A small multi-label image tagger, trained from scratch: num experts 32.
Rows from block 3 of a small multi-label image tagger, named by matrix and row number. Rows with one number within an expert belong to one neuron, the router's apart. Each number is 500 + 25 x the weight over its row's rms, rounded and kept within 0 to 999. All counts start at 0. Numbers have three digits each.
Before each expert's rows are labels from the 100 images, of 14976, where the router gives the expert most weight on average: "lies over" is the class under the peak. Only what is clearly more common there than usual is listed. The data: Sentinel-2 satellite tiles (TerraMesh). In brackets: how many of the 100.
# router: router (model.blocks.3.mlp.router.weight, 32x128), inputs 0-127
# up: expert up (model.blocks.3.mlp.up, 32x128x128), inputs 0-127
# down: expert down (model.blocks.3.mlp.down, 32x128x128, transposed), outputs 0-127

# expert 2
lies over: crops (47)
router.2:513478477464503479547499490501451537475539510466516506467480519481488522521533500490472460518533552517533530504470520528470511496504481491476489497528543487472524549496489503489491511513491486561465476549508509461478543449489477510503508485486516520488518459473511467473509527499528529498485536537464505472516486460522515515508481504526532470484528515510473488488521546538529485505508
up.0:507531500500500500500480500474500500500500561500500514489465500487500500531470500454436500500500500500500500500500500500512524500500555500500500551500500430500500500500547500500434460512500547500567548500500500472496500500500471500500533500519500500500466500500558532468431500504518500500500533500500500529506434543452500500500500500526459500500534500500466500461533500500500500462454
down.0:500500515507500500500577485500454484444500553483500500500500541500500520500546500482497500500554500500527476500500465500500539543533500541500500524500520453473535470549500500500500462500500500500536500475481414500500500442467510500526451432500536500439547481510500457508500519500525500500500511500500500500500500500500500500500500500500502500500534500520500500500517527516540458491500
up.1:489500516520500500511515524500500500470500445481500432518539581500475500471500500498520529449461500500500500533500500500500500516500500500472451500500506564520530500472500494500489476500500528534500483463500500500526474528470500500500500498470500514500500474551468500519518500500500524500500551544500448500508500500417513500447469520500519500465433464525500500500500508500467500460500
down.1:500500500500450527513493500488464500506547500500487474500447459500502494500533500500482500453495519462498500532486481462458500474539472500510500523500558500500500533500500500503500441462500500500500500446532517500500525547516535527500467455489489469500500489458473487532544472500500533551469500577487523500474500448522500488466512527500500525500459474500500500547471500500475500500500
up.2:479523475539437500500540500520521500500500517500506500500461524500446500500500500500500542531500517500500501503483500500491572533500500500500533500443500500500519500436507500557467500517500476541500461500551500521509463467500494556500500500500500470500500500455500500476482474536555429459470500505500500563475500522500529483500500471543521500500500469500500500463501500500476500500530
down.2:500500500500523522522546528451571500500496500476500465500500500495500500528500462516504513500535500500481500534500500500521536446454500530464487534500529500562446500480530502500500500450500500459550500500500500500500500500458500500500464500500528500500526507500548500509500500550465511522490517500500436518500500593493469500500500500465439459490500486500500500500500526500500461514495
up.3:500500507500500452473457463445500526500518480500454500500500500500500500475500527462500472500535500500500467500527500527500476500500472457500500561538479500533408500525540528500440500500500500500504500537500500500479505471429500500500500511500500537512500500500500520441522539500460463500500540500500529494478500513570500500488556500487500500500500508532500538500500500517544500500480
down.3:500500550500500462489526500500459500475496488500500543534500500500490535489497462500500500499500514448500500500537500500468483500500569474500548500476500469500509480500500540500500500489458500500500524581463458500500470500472475500500544469544428500485486476500500500500446500500500500500500520500508483500500460564500446547528486551483500483500527538465472500500478487500500532500500
up.4:550500500500500555438512557500500459436500500500530558500486500476500500491480544500548454488500500487480500500500500500524500546500516473595531500457500500500500488473500500500511461514500500500476469476504483500500500472455522568500500480500546500485500523471500535500573500500500486500502483500530500532500534500500489500500500467517500452472500500500501496500500500500487500517529
down.4:505526500469479526573500563500512500500522552500500500540458500500545500500477500522500500500476528500500510447500481500509479500500500446500500500486500500500474454533500500572524500500471495500536500464500500500500450500500500500521492470510509500500557500463477453500476500500543500512500500446525477470500516554500490500500500550500500477522540452500484484460478500478547500525467
up.5:486545500528502500500453470500500518500493541516478500477484538483480500500500511500500527500473500500500542574464500457519543500519500471500500483542500440500500500500500524539508480500513500500474500519458485500458500500443500453500506500522446500440500500500500481534474482500472500558496500529500430498473486527500566500500500500500500543500500471543521500527508500500525537473500
down.5:536500502500500500500583473500492563500522562500500449500493500484435484500500500500500500500573500532478500512460473470500500500500500500500474543473500500500452526527500545474500483500500500538500520456515465500469500500500529515500449468524471500479480471519529484500500450541500500500466517516500547500500527513529470526500504500500500442500462500480500500547500500510500475500500
up.6:469500500469500500515500500439500500500533420480500506500500500467500500488533500500575463463500516448472455500500500500500494500522518483450463519500544500465500500500500530500500457500500537500500564477500500540500500499449465500500534467500500500500500500500500500500500500500539551528530505497500500500567454500486543500500455480500485500471500500532500536460540500500500475476500
down.6:469521541500489500500500467489500490477500500500500500500515490500539548500500500467500500500500518406500470500543500537444500500566500466525500485500511484545500500500425500546500489472487490500523500509500500500500474500533500500559500500541458499500495500461455530468500500538521500500545500527500500500495491500485500500500519543500500500490500517500529500521500536458444558451500
up.7:500500500555467471500468500500500492500480468500453500500500500462521516500483500479500460500500500480500522500500500500500479500500471477551500500560518500532500516516525500445451500500500500519521500535500443500500499500500500447500521512471513505500539514544500500450462533543479522500466500466500500500482551500500564500478570500466500500500442500542465500500466474500537528500459
down.7:528457526500500429500529500560484500500500500553514500522534500500500500537484477471500466517500542468500500455500500500500500517500555500500500482476500500544500453500557521500462500500500500514500500539483472517445452500448500486478500451549477558500500500525512540500500500490500500500500549500532500504511466525449468500541500539454500468500520500500500500500500485500500500474500
up.8:500500500500488513500500500500536536500477500518500500475460500500500500500476500500500500500500535500524539474472500529540536500538500500500500534500500519550500476428521486449451467500492500500524500500500500519500500500500512532500469500497503500554554500500500500436475500536500471444448473489500500596500504546477470500500500518500500455500530470500467461462500500500500500515445
down.8:532434500500500513500552490523500504454462500500500461500500520500460500500500500537500500562524500451500522500540500500500500560500500523500464500500532500522500500474500500551500475471500487506580442500462500500500500500500523472477500500500500478450535500500528482500500535500500500500500500462500500484430442550454500500500472500500500443500500500500467500509486500500500485541500
up.9:490513500500452500507525519546517500500500500500532533500500521500462463519500501500500500527525493500500500496501489446500558500459471533543514500500488543465500500500500478546452500500457541500500457470545545484500500464500484533507470500500484500500500552475509470500502474500558433433500500500464560500500500472500535500464500512541500462488467500481485500500525500515489486500484
down.9:437489500513500544500500574500575500474459500500481461500518469475540471549485466460500503500500454500485500500500500479500521500446500504500495500500511500531464500473500480500491490443441500500513500500500500548500500500500500500500500500532500466539498500470540500516500542511471500557500500528468460553473471500500479500500466500519452500483500500500500496470500500500481462547490
up.10:500443500495478500500500456500470534543500449500461500527500446500530531502500500529500500500500500500500433500569500500504446500500500500429457500500500500500500480500500500556476500500500538500500500566500500500500500500500575500466465527488541500500500558500500500478500500500500485485525500500540500500500500500500544500500500548466500535558500500500500543526500479500533500500500
down.10:500500500418500500500486435491500500490500485500500543500477500500500500470500500535448500500529494474514500503556481500500460500500541500500500500500500500500545520522500538500515546484500463498500500548446500500500500500518500458500530494475450464500508496505500527546527570500537474500520519469548500500500475500500461529500500500500500500500530500423493500546458475500500551500502
up.11:520449518565500468500500465500500518500511500500460500500540501500469500446500500500500484483557472500500474500500500500482497500474470500500496544522538500529500500500526529500462444500500542510500521500500500500458485500433500500458500521457511554509500500558500500440514515511500500500500520468500539500493500536453573500452500500500500459500500500558500500500500500500500500457482
down.11:500500500500500482500540477500500565500489500536488500500520500500500522500498431471472448482500525500500500477544507521459500516517500470500500546497500529534500470500500500548500500480500500529500500563485421500500500500425500453500500500519500500458541500500500500538500486500478500517500537516492459500500472558464500522500439553500500500494500502500500543500500500531500500446500

# expert 11
lies over: water (88)
router.11:487531473532466505465520504474497508523536493509502557479493490548483484530489503465484512522536467472493533502501525493510506481488508522472516482504478510487488478545487494508538543471464517514505477460492552534483454508492486514517512527523495498529440490482498483468481503524519486496507492523472506540471539472506491496517534495508517565482535497467552500536488489476441550491482
up.0:500547473451500463500500500500500465500500466500545500469496500418500533500500500529527465500506500500500500548500519474500556500500500500510500462466483461500500447500500500485500500500500502500484500500484500500550535482500524500500589474500470500500500500510500500528426449527480520463500500500500517500500489500500500500500474500500500500560500500538500500500473500500500426500568
down.0:526517445500500500550500533545451468479541489500500463500468500500475500500516500468500478500500511555466500500500500500528491500448500500536479542500471500461475460500500500500490479500500500500520512500500559500500500504500500428500578503500546467500500471500487500500437500521500500500500582500500500500492500558500500500456500500500500500506463500529500500500542500452522500477500
up.1:500512487500474492537535470521500449530500500500500499500500535532486500516500500500474507474500500500500542529500522500500500500409521542538500500500500500500544551542500500500482517482500500545533500484532520500458519472487538500500500507523460500483452500537553500446500509553500483500500516500463477500489500515480535500500522500467582518500470519500515474525466491500477500458459
down.1:500500500500500500467500484500500500435509433520495532446469478554500534456500500500407513519500500468500522500500465527500500500477500546523520500500500500500500500456450500500500500500500468500540500464469478500500533500500451500500475500471538478500558500500460500515553500500500500451500486523484500500500463540484500500500500500516500539500500500529501536500478530545512549523500
up.2:523446500444521500500469474544500534467524465500500559442455579500506476500523500471533484500500500500469500500500512500500462500526500478444500514500490514533577494501500443500500524500500500500500493502462500500500500540500493475500500500478500500500516500500469500500515500443445500500500466496500481479533500500500533500495458461500496535500500500500500500500500565460513541500515
down.2:530475500457500558480500480466500500461500520494500523500544518500481500554478454500521500500500519516473526500538495500528500544500517500500500500500439521446475550500466508538541500500500475500500500484550500500461500500424459500544500500500500500500500500438500483500569500477500486490475500500544451500473476500541505468456500500500500514500500500477506500541529501500476507500487
up.3:550527500500500500471500532500510515456500500500500500500500460500500500500500501500500525500472514507463485481459500472522559500500493486500500558500528473500471531519500497500500500471500541500500500479500488500500529500441500500467541500538540500466512473467446500542540500530537500500481473500500482466468500548517500500568460500520390483500518488479500511500545500500500527500500
down.3:500515472581500500500500500479480510566477500500500500518500528447437500500500500471526448524500534500500544500482500500525516469500527500473485450500500524437508500500500495500500472478500500480447500500490500508500500456500552444504500500539455500452463500496500500500461444500500518519500500500500500500500500475500500532534500500502500528503561500537552526523500453500500503500500
up.4:500491500505473500458500469481528500560494524500525500473463439500500500518500500500500500433500518554547484500500500514500500500476500530524500500535532500500448500500534500500459500527500500500493500525550500500500445500500547525451464518500516547528527500500500500455500500524500500470500501482526522522500447486460500500529500500500500489470500500490465500538481485451528537437448
down.4:500537539441459438519500500500520500500520500500489468521484500518500500500500500500528500493435500500500546556512500470481500454500527473485470525532466574547489514500524435518505500513514460500422500478488463475483500500545526543461500516500500500472500500500471500500482521532479496500513500500500500525524484496466503506500500515474475500500500500466465500500500500500500452523544
up.5:505451485480504534503510510485500500500535466500500540500553544500500489476503478500500500548510500500500500504449452487494500500612482500500500452500463500500489511500494500500526500500506518481440500500472540500572529515500500471500484500500515500471500500500500500561500482449500500443500500473491500474500535475500500528500475500465456500543493500500533500483487500500494531500555
down.5:506523500467471500519467500568500509500470474500500500421534500500500516562500500500500500453500500521500500500471500563500500552470500430547485500449500500476500500512500500511535500500446520448500453550559522500449500515500517500534527500500496500500500500500500500500523500500459500501474519463536500528500500500523522500484500500450535500500536517500501500500500513530500465500505
up.6:427402483500500480525500511537500527527500485444500528500444545500500461500500457542505529500500484525500500500448530500500500540500486500500525500500500500500557540500487500500508526541500500500500500537461489500500531500500470481536465500549500500464531500500533470466500532500460500500500482500500481500500500500500554526500469500500500500500500465500517457490454500512537533500500
down.6:500500500500528500500491500513500527539500481510596500500558500460527500457457500500494500448476500500529478500500457472486500500524500500500469523457525519469538500500500467500500500490500531536477500500500481500500570451530500500520485550502471500452528509458500500500505525500450500533500516500518486551500474465500500500471442500500460500500500478538500457477500477463500500500500
up.7:455396500500473529500500514500471523468500500500511541500500559476519500500528500541497523534520500525459523500500500500494500519546519500468485458500500448532565500486500447500500500500500500482467472500462500500500520500500500473476454545527500500459509500500527492500500500460460500475525500480500497500500516500461540481480497463500533524536475500500500492500480485500552542472500
down.7:478500500466461500500496500447500500463529471500500500449584500479534500523465492529500500442500490500500472516492472500500500536536496500500500532455500500451511522500448472537500542466500500500490500500538500479500537483531442514541500500446443500466500504448500462500562500500475500509500500500529468527500464486522526494500475500500500533530500468500500500484517500494500500500500
up.8:500500487500500500500500500556500423500469500475534464513500500500526515490500500510452500500427500531500506520500500500490500476500511466575396500457500495500500531536472500500542500477500500524472523500453500483561500523500489508500500464500500500500481500476500500568500500451500500500500500500500500500500488500500500500500500500500500453500500543500500500500500531500500430500551
down.8:500510471500500500500559459500500500500492551500535518589500500500500500500500500500563515500500456563527421500500500500489500500500524500443500471500500500500459462500547500484500500518500500500500500500500535500431500500468500500500573500500500534500500490500500500466500500500500513500543532482500500512500480500500459589500500500500500500500500500449500487524500468500464500500500
up.9:539434523500542525500436458516531546500500500525428533454481500491512500478545544500500476548516500500500500500477500516500496500563500469500500500489483510500500496480500500468509500500476500465500526500472500519519500500526500500500500505451500484516500433486454500477530500500455500500500500500500500500586500500480500500488500489500467500484524500500510543460536539464482531486500
down.9:540495500475446547500500500500500466500500535469542472500516548500477491516479500500535500500537500500474500500500500471500531500513500470472500500588500512500458524500500548500559530500500519500462500500500500524483500567470500500534530500488500500516500512496500494500530509500501500472500500457569500500452516500575500481500500500524515471457500500440537500519500500476500521464500
up.10:500500555539512500460465493500556500500458500500500500463456500500500512500442534543500500452487536541517500502500500519500500469500537500573500445500526500500488500468580500429476476500500458500509502500559472500507500500500500500500500541500500500495517500500500553500500556500454502519500500500500500500524527500500500496469500500510500500556500500533467490500500500500521500500457
down.10:500500496500500500473500500500527500500432500517450500530500500458500518500500500500500500471465490500500470500500480506489500566500500463500500452500500500500500545500525500500500500513500500500454500500534500500512500421479500574471555476546500593500500525462500500500500500551500500500545505500458507489461500472500500534500500500500500500500500542500500500500472451500500447557500
up.11:452500491500491412477546511500490549500500405525500500531556500492531479500498500500500490500500500521500500500500469459464500500500469511500492500500500500500506499509483471491516513549489476440481500500475500500500500500500500500500483500500487456516500495513500511459500544500547530529500477500471485500523501461560463573544500476461529500463500500500473500508500500538523514519500
down.11:482500483500500456503459487539489533571500500546518456500536500500509500476500500433500464500500462500500469538500471477467500484508559511500466528470500559470500500500500441507500490500543523500494500500526456542536543500546500480531500500500445523500500515466500500500470500500500522500531500500500500514474500465540502500528457500469461500500500494500473500500525500459500454500500

# expert 31
lies over: rangeland (51)
router.31:451481514524479504551519470508521509503519470470460465519526505523486463492504485502513527464522518493510475503519502486445505530529499532472498506474532552543550484432535545514499508486476510495475507505521516538490511524506502474521503472501457478501524487517524497483530493494520517489539522502510494524498473508492536544455470488525490510519443504480502467467475498509517515437477
up.0:536481500476500500515500464500548500506500538500450470500463484519497500500537512445458500500488554531517502500500500533500560500500500500500421513500470500500476515513500500534463500477500522532500525500522552496471499500480468500545485500469500500527461500500500500500500468500500542495500549500500522554500496458500500500500500575467500500508500527500529500464500500500548454500449
down.0:520500500517500500511500491500455500500461566498500434500500457515500500500550500500500461520463537522472500500500500500500552466456462554485490500500500500500500500500500545500500497525500500500480538468556500500507500518571500500445500500500548519500527511500476500488567483500491519500472500529564531500500500500500471500434518469500500462515486500500500500500448500500500461500500
up.1:497515500500520492500500500486483483500500510500507553500549470479491495500500522500500472475541500462500442500500500500523477515500452522525562500519508500427516436500500488500534500500535500500500500500482481500500441449500556515442520484473559460486516493528505500438483500500500470474500500504500545458500541500500500500487509452538516500516528500500484500467489500519491519533471
down.1:546500500458523500541576436500500500500551469532500500462500530476521500500500520434523500517533451470500500500500500500500513500528500477500500500495500464580500500527500500440500495515480500554500517500500463526518468452500500539515538492500462500500457474480530500500500508538465510500500500500500500536500500500500500500538490500500521500500513441500500500500482500539500550496515
up.2:478500500500500500519500500500500461500500500510503500500500457488547500500500500500500500500504500445500500500500535448500500567515461519529550539500500518448500500503500498512558500500594500500500500500500516500500533500484531500425553500473555500500525508500505482464456500500520500437500500500500546467500500516545500504487500493500472500486500500550544555500500458500500500500500
down.2:500574500500500500500550435500567508516532500500500500468500514475501500500466500463500478500500446447500500455500500500527524500500500500528500500500500500500466500499500500439512480546472500500500500500450483519574473500500500500500558500500500523500437520459524500500500506553481465476500478500500500500500500500500500500500500500464500500500530514500564537483500500500500558542522
up.3:500500455488452500524500500500500532511518532500507522500500500485500500530500531500489500581527471442500556500500500500500500552536565500494500500500476500500500477500500500500500510500533539500470473500433500500500480500500463500494500500500552500475434481500500485500500444518458500457500500500483401500500500500500500467506500500500500547500481500500544500493528500500453533500500
down.3:535500514500500500500456500523490500526500500460560500558500498500500466500500500537473500453500500500500475438494475500500500500500500500443500500500500500489466571534508554500500500500493487500500478500541440500500459500527500500500464500500450519500484474540500554500536500500527500505500500500585513509463500455547464500500500463500500484472448500500513477500500460500477500500500
up.4:500530441503478492491500500477538500500500500500500549437475500490500545490500500471559481500532446487490469500500462477500500500535500500500500508500523500553500500536500500500500479586500500500556500500500472515500470500456522508500485477507500529500500525470500500500500500500500522500431451500500542469500502500500500500577536509523466510542459455500531500500500500540500500500489
down.4:505500473500500439500500500500500500469500500500468500460567549511500479516467500500479500473513500500500500521468500470500500500500500500500500475500492500500500500500500500551500542500539500500540500500462454500500574467500467500531540527460539500545500500500464476500447500500540500500500480468500500500500450500500558493500500500456472541427500500560558500500500532500500489496483
up.5:500571500514500500500520467500442464446500500491500467500500500500534500500507500565500512473460500500500460500498555446500500500500538500500492500539500500500500500500464547500500500464547500500466506490524521504500537500471500500536500500500500529485472500469500464500500500500500540500543523508500485500500433500500500500500448534500488454481476523532500500500500500447500432478561
down.5:500500468471500458461500500500500485528465500549544517500447508543501500490500500547451486500484511521500500474533500522500500467485506500500500479500500500500447500574500455500500500542532500500500500500452500456500500487508457500500459503500500577500500500500500474500517500500500515561500500465539480455531465500486469468500500500500543500500500449490500500543554496464493508530500
up.6:500493500492500455548514500434500500455519506500526500500532470527500544500528500491500510500549449493500540500500500500454500500500463525500500500500500500452500499500500500500534500500558500525500572446487500500462500500500500500454529500440470466500500500500540497457441522500522500439500500500500511500535496474500539500500540479500531500492510500504500508468434500500470500500469
down.6:515525472500500500500500500476500450566529513479507500481458500454500500500500520500526526466477500500500500463466500487480533493500500500500500500542442450542500500521470547500518500500463500522473457463500435500540452500500519522500486500522460500486482500500508528500550500500500485523445451500500500500500567486547460500500500500500500500514500525500572516499500500500458500500531
up.7:528500408500500532543500514500500500500531459531500500427513500500500500542500532500500482558500500500500500463500500500468432575536539512495486467500500458500532497500500516500503500500500500500431500500500471516521500500487543500516500499500500440500500500445500538528500539500502500500500487519500500477494500500500509500554500500500500500524500500500470500567500500500500555500500
down.7:500461525490500500547457502455500500500500561500500500500500500486500500533500500500500467500549500500500500500475500500549449500500479458534489541519500539500465551548500500500500452500500500500474500500473451500541540500500500503513500568500500500506500500500456453500500531555527547500500493500500574500479500503554477500500500458500500500489500500477500550500531500500500445520483
up.8:500500500500463471531527471500500445500500500534500467490500500518500500452553500500500515454500408538530469500499500500493500500414516527500477500500547554505500500500500527502500500500563447519468500500500500500500507500500500532545447500507500500500500500471500500466500500523538500458500551500500500496500500458531517547500463500509500500500459500500500500500500518500435500500500
down.8:513509500466546481500517471529526500500500500500534500500516500547500500538500500500478534500481542529490500500500500500558500485471533500500500442500500500500465500536500487512498530479500519500500500500500464413500462500514470500495471521500500561500445500456456447500525500500500485552500500464522483500500433500500500500500523500500483500500514441500454500576529512500500500526510
up.9:528484533500518500500465500523472500494523462500465500526531511500486480500516483555535500462495509500473500500535535500500519455500500485483500500500500500500488516500486500525500500476489465500465500538500535500528500495466536500473516485500485500500500500484479500500529500451500452527565563525543500537500500500500500500484474542429500491466563500547482500500428508447510482468537
down.9:523500500500480453440500500500500543500464530500478469500500545500480522529500457500463454529500514500462493525498500500500500528509500500479441525500478500465479474488500420517489529500527461484499500500500524500500519449500464455500472493483500559500529500510500502491477462500500508528514500474549500500538479507467510500461521500454482500468500452530500500560510500482500500549485
up.10:464474500511500500500536519442486500500530500465500509520537446500500500552500500500500431500530500536500535500476515500500470454473465526500526500500500500449517494485531500500500500500500461500500473500500467500425500500500500518500531500441519500500547500509500500479486500532500500500500465485447500459500500463468488500474504500468560500441500538488447500500500500563500500500500
down.10:517500500500500500500500500457468500500500530500500500466500476444473531570457500500542455500500500500500500500442527500500516500500541500500462500574513485500522500531500526457441464500458500500500500484524432513500488481444528502511500486541500503524500500500529469500520510515500490478500500500539486500500500500531471552531500525501500469522500500500543574500473500536500524515500
up.11:466500500500500500525500500465500500500519500500454523500546417458509539500500500500447500497500500492532500500500482500500500531538453516500482500500486500500472500500500483500467500500529572500471500500455500509470500500500500500500516500466530451478564500545500500466442460500500490403525500500500500500466524489500500546500544552476500512500525500500500533500500500500500532509517
down.11:500541500547500507483500500500513530547500500500500500500439500473445525500500500486464500481485500500580500458533500538470500467555518500500500500500500500500500500500470500500488462500454483487500497500500467500555474500522500500500500488492478457500544480492500500500523524500500463440452500500527536500500580485500455500500500500500512477500500500500548500444434500500500518500466

# expert 23
lies over: water (90)
router.23:479480558489512461502498497491503525526508477491524536506508531481534510507507457521471495524510458495518508482517541504478503471504544518445495529454517479485520494533518488513476523523511520498479494537512502452495506505542472460500502547496508514440442511511527515496502503479442501493543492479532474502503519477452516503507512478457526556533500534512524494530486466493468496483522
up.0:500500500500527524515530500500497500486500500500548500500465500500462487476417500513509520500481500513452478588519515445500500521485502500500530500500500461462500519500475500500572500500500487500500495454440495550500480541500523500449500500539500500500500500485500470472525468532504467500471500500500474500500464500462500476500500500500500500500500468559559540458500500500482517469500
down.0:469515500500469500500500464500497500532482500531523489533537497466500540500440500500500450446500500505526483550500524500500554500500500446500563435500500500519494437500488500500454477500526500500450500487510459448500537479500509459500473500502500551500543526523500535500500500500500518516500500500500540537509469456521488500500508463500500510519466486500550500500533500527514486500500
up.1:478537500535500500500470548531500443500500500465500500500500500486500513500500500488500500500500555500500446500500500529500507500500471500500500437469500500500550429500500451523500456500500505500465500500539500500500500456500509531500500500500500500500523500500474565578500535500500539500471522500537542500434500500500441482529512548500540500500475500556500500500500496500457500500500
down.1:500565500500500500518500500524500502558500500537500500500500500500500500500428474514500500554500500500500504500500500500500475540524500489454500500500500558500500418500500431500510500511500500500500500563500572500478500500500500534500500500500529511500495507500500500439500463488500500476500500500500550524587500488500500508529500500500441500500500500453546459500522500523476500526500
up.2:550500500500500482500500500493500500474565500520500500500500459477500500534500500500464500470510500443500503549500481500533500500500551500461500404500489496500447500551500500498551534500467500500500500500500500531500500500500448500568515526500500513500500475500500530500500500465500460432500500500445570506486550500529500500514500500500500506500500500500531525500500500444498500473500
down.2:500503500500479500479483449500500500477500560500498500480578500451500500500500487474500575509550492500519596520517463495500503460493500524566500493500500535500500500500446500500500499508494500500500500500536500500500532467529472521489433482500500477545533500500546500500539500533449500500500500500520513483480500500500500471465500496486500519500525472473442530500500510500500500500500
up.3:500511500500441500500551500459458500500500473500479500509483456498468505500532547500535508499500494511500500500500511500462500500500476500537465533500519500526500500485500532500486472500526500500525500500500500546500495480423520474466500456456500500472500500500492534493500500539500500500470563574500474469479528514527500477500500542500500463551549500500496551531463500534541464500476
down.3:527472500500543541482481534500500500500483441500500469500500500500471500534565500500455445524500526520465500476534533559535543500537525500500479481497551528436500500500500500500500482511500537503494500500500499456500500500500500500551500532529500518465459529500500446525500486529500500496508530500500500500500500500500531532479537461547466500500500475500500488530554465500530500534500
up.4:572500500500521500468473446500564500500500558500479500500533500545510500508500500445500527540519488500546448500528500500500500509540500464474500500563500487500490567533500513500530500453500500500506500500500500500483500426500483543500500500500500500527494438500455500500502559462531500517500499500500500500500500513558500469500500500500515515487500500500500500500500541482484500453500
down.4:440500500500451500476456486500500500500500539500464500465572500478465500500519500500485553500500549462520587500515500494500500500476524500555520522500475453500441572500491500526516539500500509500500500500500537540500500500500477550502477479494500497533500500500500500500528500500449445500529481505500500489438500500505528475500500500500500536500527496509500537500500500500500536500500
up.5:500459506500539535500500500500500511502482500442500500500488520461473500447475500543500500516500500500442455500499500500519500492577493491500500540492527500449500500504470517457500486494500517500534538500456491513500500500500500500468500487487530500473521500500500476500496500500500483530500500500513531429558460546483500500500462434500500514523500512535547534445551526522536500500508
down.5:521500466465505526500451528479500557542500500500500570515451545500514508507500524500500471500500500500490500491500484500549500500475500500500500472497500521450500500500500500500500500444500534500464500513500469450518527525554472528505500532500500539499438500500500527500500457500445500471500500467542500500475500460500548504500524514500500447521500527500533500473558461500455500507502
up.6:500433470500497529498500538500487500500500486500487531500500484474500500500477500543546488500470500475488500527456453519541496500590497482500500500531525482518500476486500500500500463540532500500500525500463534517447500500500516500482500500522590500500500500500494500486493500484484500479497500471518527459527483546517500478520500445500526500533500514566500500443529532517503525536500
down.6:533500467548430500500514540486514569520477500504500587535465554500500500533500531500500500550500474531489511518519500500500500481500500500500500479500470522460508489500518500489511528470531529500500465511438500467500525500531483519500465500500486500500452471500500494450525500526500500500523500500547500539487467488464520507500500500500505500480500500500567500500565500500471483500500
up.7:508422448500449500522532500566527500500500467498509500482547500500533434500500505500500500520516479500461500503500458500457456546500500500524500460500500565500506500500500547500561506542500444500502468461500470500500500500510500492500500500445500500562500453500500500500501477500515492515500500495500487550502500489500500461500520463526528488473500500530500500519495526500470500500500
down.7:464532535500500487556513500456490500500539488504544500500534500500519500489442463500549500495460470501500460500500491458500510522482523429500500500450517500497537500555464500500525500500527500520500500500500455447500500481468526424500455500500473524500500500500539515500486500478500544536500460500492500553500500480473500500500500500500500500477500469500539500520500515500454500463535
up.8:529500525474529473472464500522500500449500467479465500523500500464552501482534500498500458527500500500500500500487479482500500500538547500500500533500538500500500474524502500500486500500509500500447537530551500484500500472500493490500500491500519530500473441500493529500500544471474500514500539500523541446582500540500518500523500500482500522469500500597500500452538533500500520500503
down.8:500500500500500500437440527463453573500500500498500500527527554500500500542500500500500533500541448500533543500500457500527500500500500500500523522500500500500441537500483500530528500470500500500500458545500500480537500500500445500526500536500481500500445459467500468500470500565456500500518533513529500500500500500557500500500500500500509500500530500520500500500521500487444500500536
up.9:500440438500439518500500500500500500500533505500514500500505500526531468544500500523546509527541500500504528500524500500500448543500526500486555447519500500500488500500500500533526540512512500500444474500493558481500500524500500500500457520512500527547500500500500500500444500485506500436537481428462500500500500464500500500525521475500500520488500500500489500545500453475446500500500
down.9:434500483534464502500486478426467500481539544476500484473547474500463500500507474500500563518500500452500559522500479477500493500479462495550505513451471500500500500510467521547482500500477482524553500500547471500500506500500500500500481476478500475536559500493500500500537516500500500546500512500500456526500500503521500482472500525471500526500500470460468511455500530500529500500500
up.10:539541500469500500500553500500524451481500500546510500500500500500500500500553546500500507500500500530542511468500442500500535500464496500544482467453495545500476500528500500500500500500528478500482467500500519485557489520500500541519482512407500479508500536472458464500500460511491457500500500512500520506500500462473484515540460515479500500500471540500500500565454500500500496500500
down.10:474462500526500511500500500475493484427500443468473499500438500500500500500573500500513500500500500500500500500443517482500500513500500500500554500500481500520469427500481443499500512505500466459493500500470500537440508500465510563500556500536500463487502500500438500500489492480503495510537500500516500501500430500500536509500500500500491500483511542500500500488500508500551500532500
up.11:481479500480500500500500492477471500500471513500500481514500500500500500489500500508500500500500539500500450544549514478552566500521456464514500486500519500439445536500500500500519477455472500489500517481500524500500477500474500481436500500513479500484520533500498500500486483500506500500531554500489500498488486482489529500491500500474513511500560551560520559500460577500500457447532
down.11:500523534500505500500472467500479488500514500512531500500529446500521537471500509479453500441508500531500498541545500497525565500442500524500500500480487523471505460500467500500490465500500500500500531475500446500492549500500500459472445500511500500525494537463541531500500457459500493482500531522528500560500500500500500500500500500512458510519500500500574500451514469504500500500450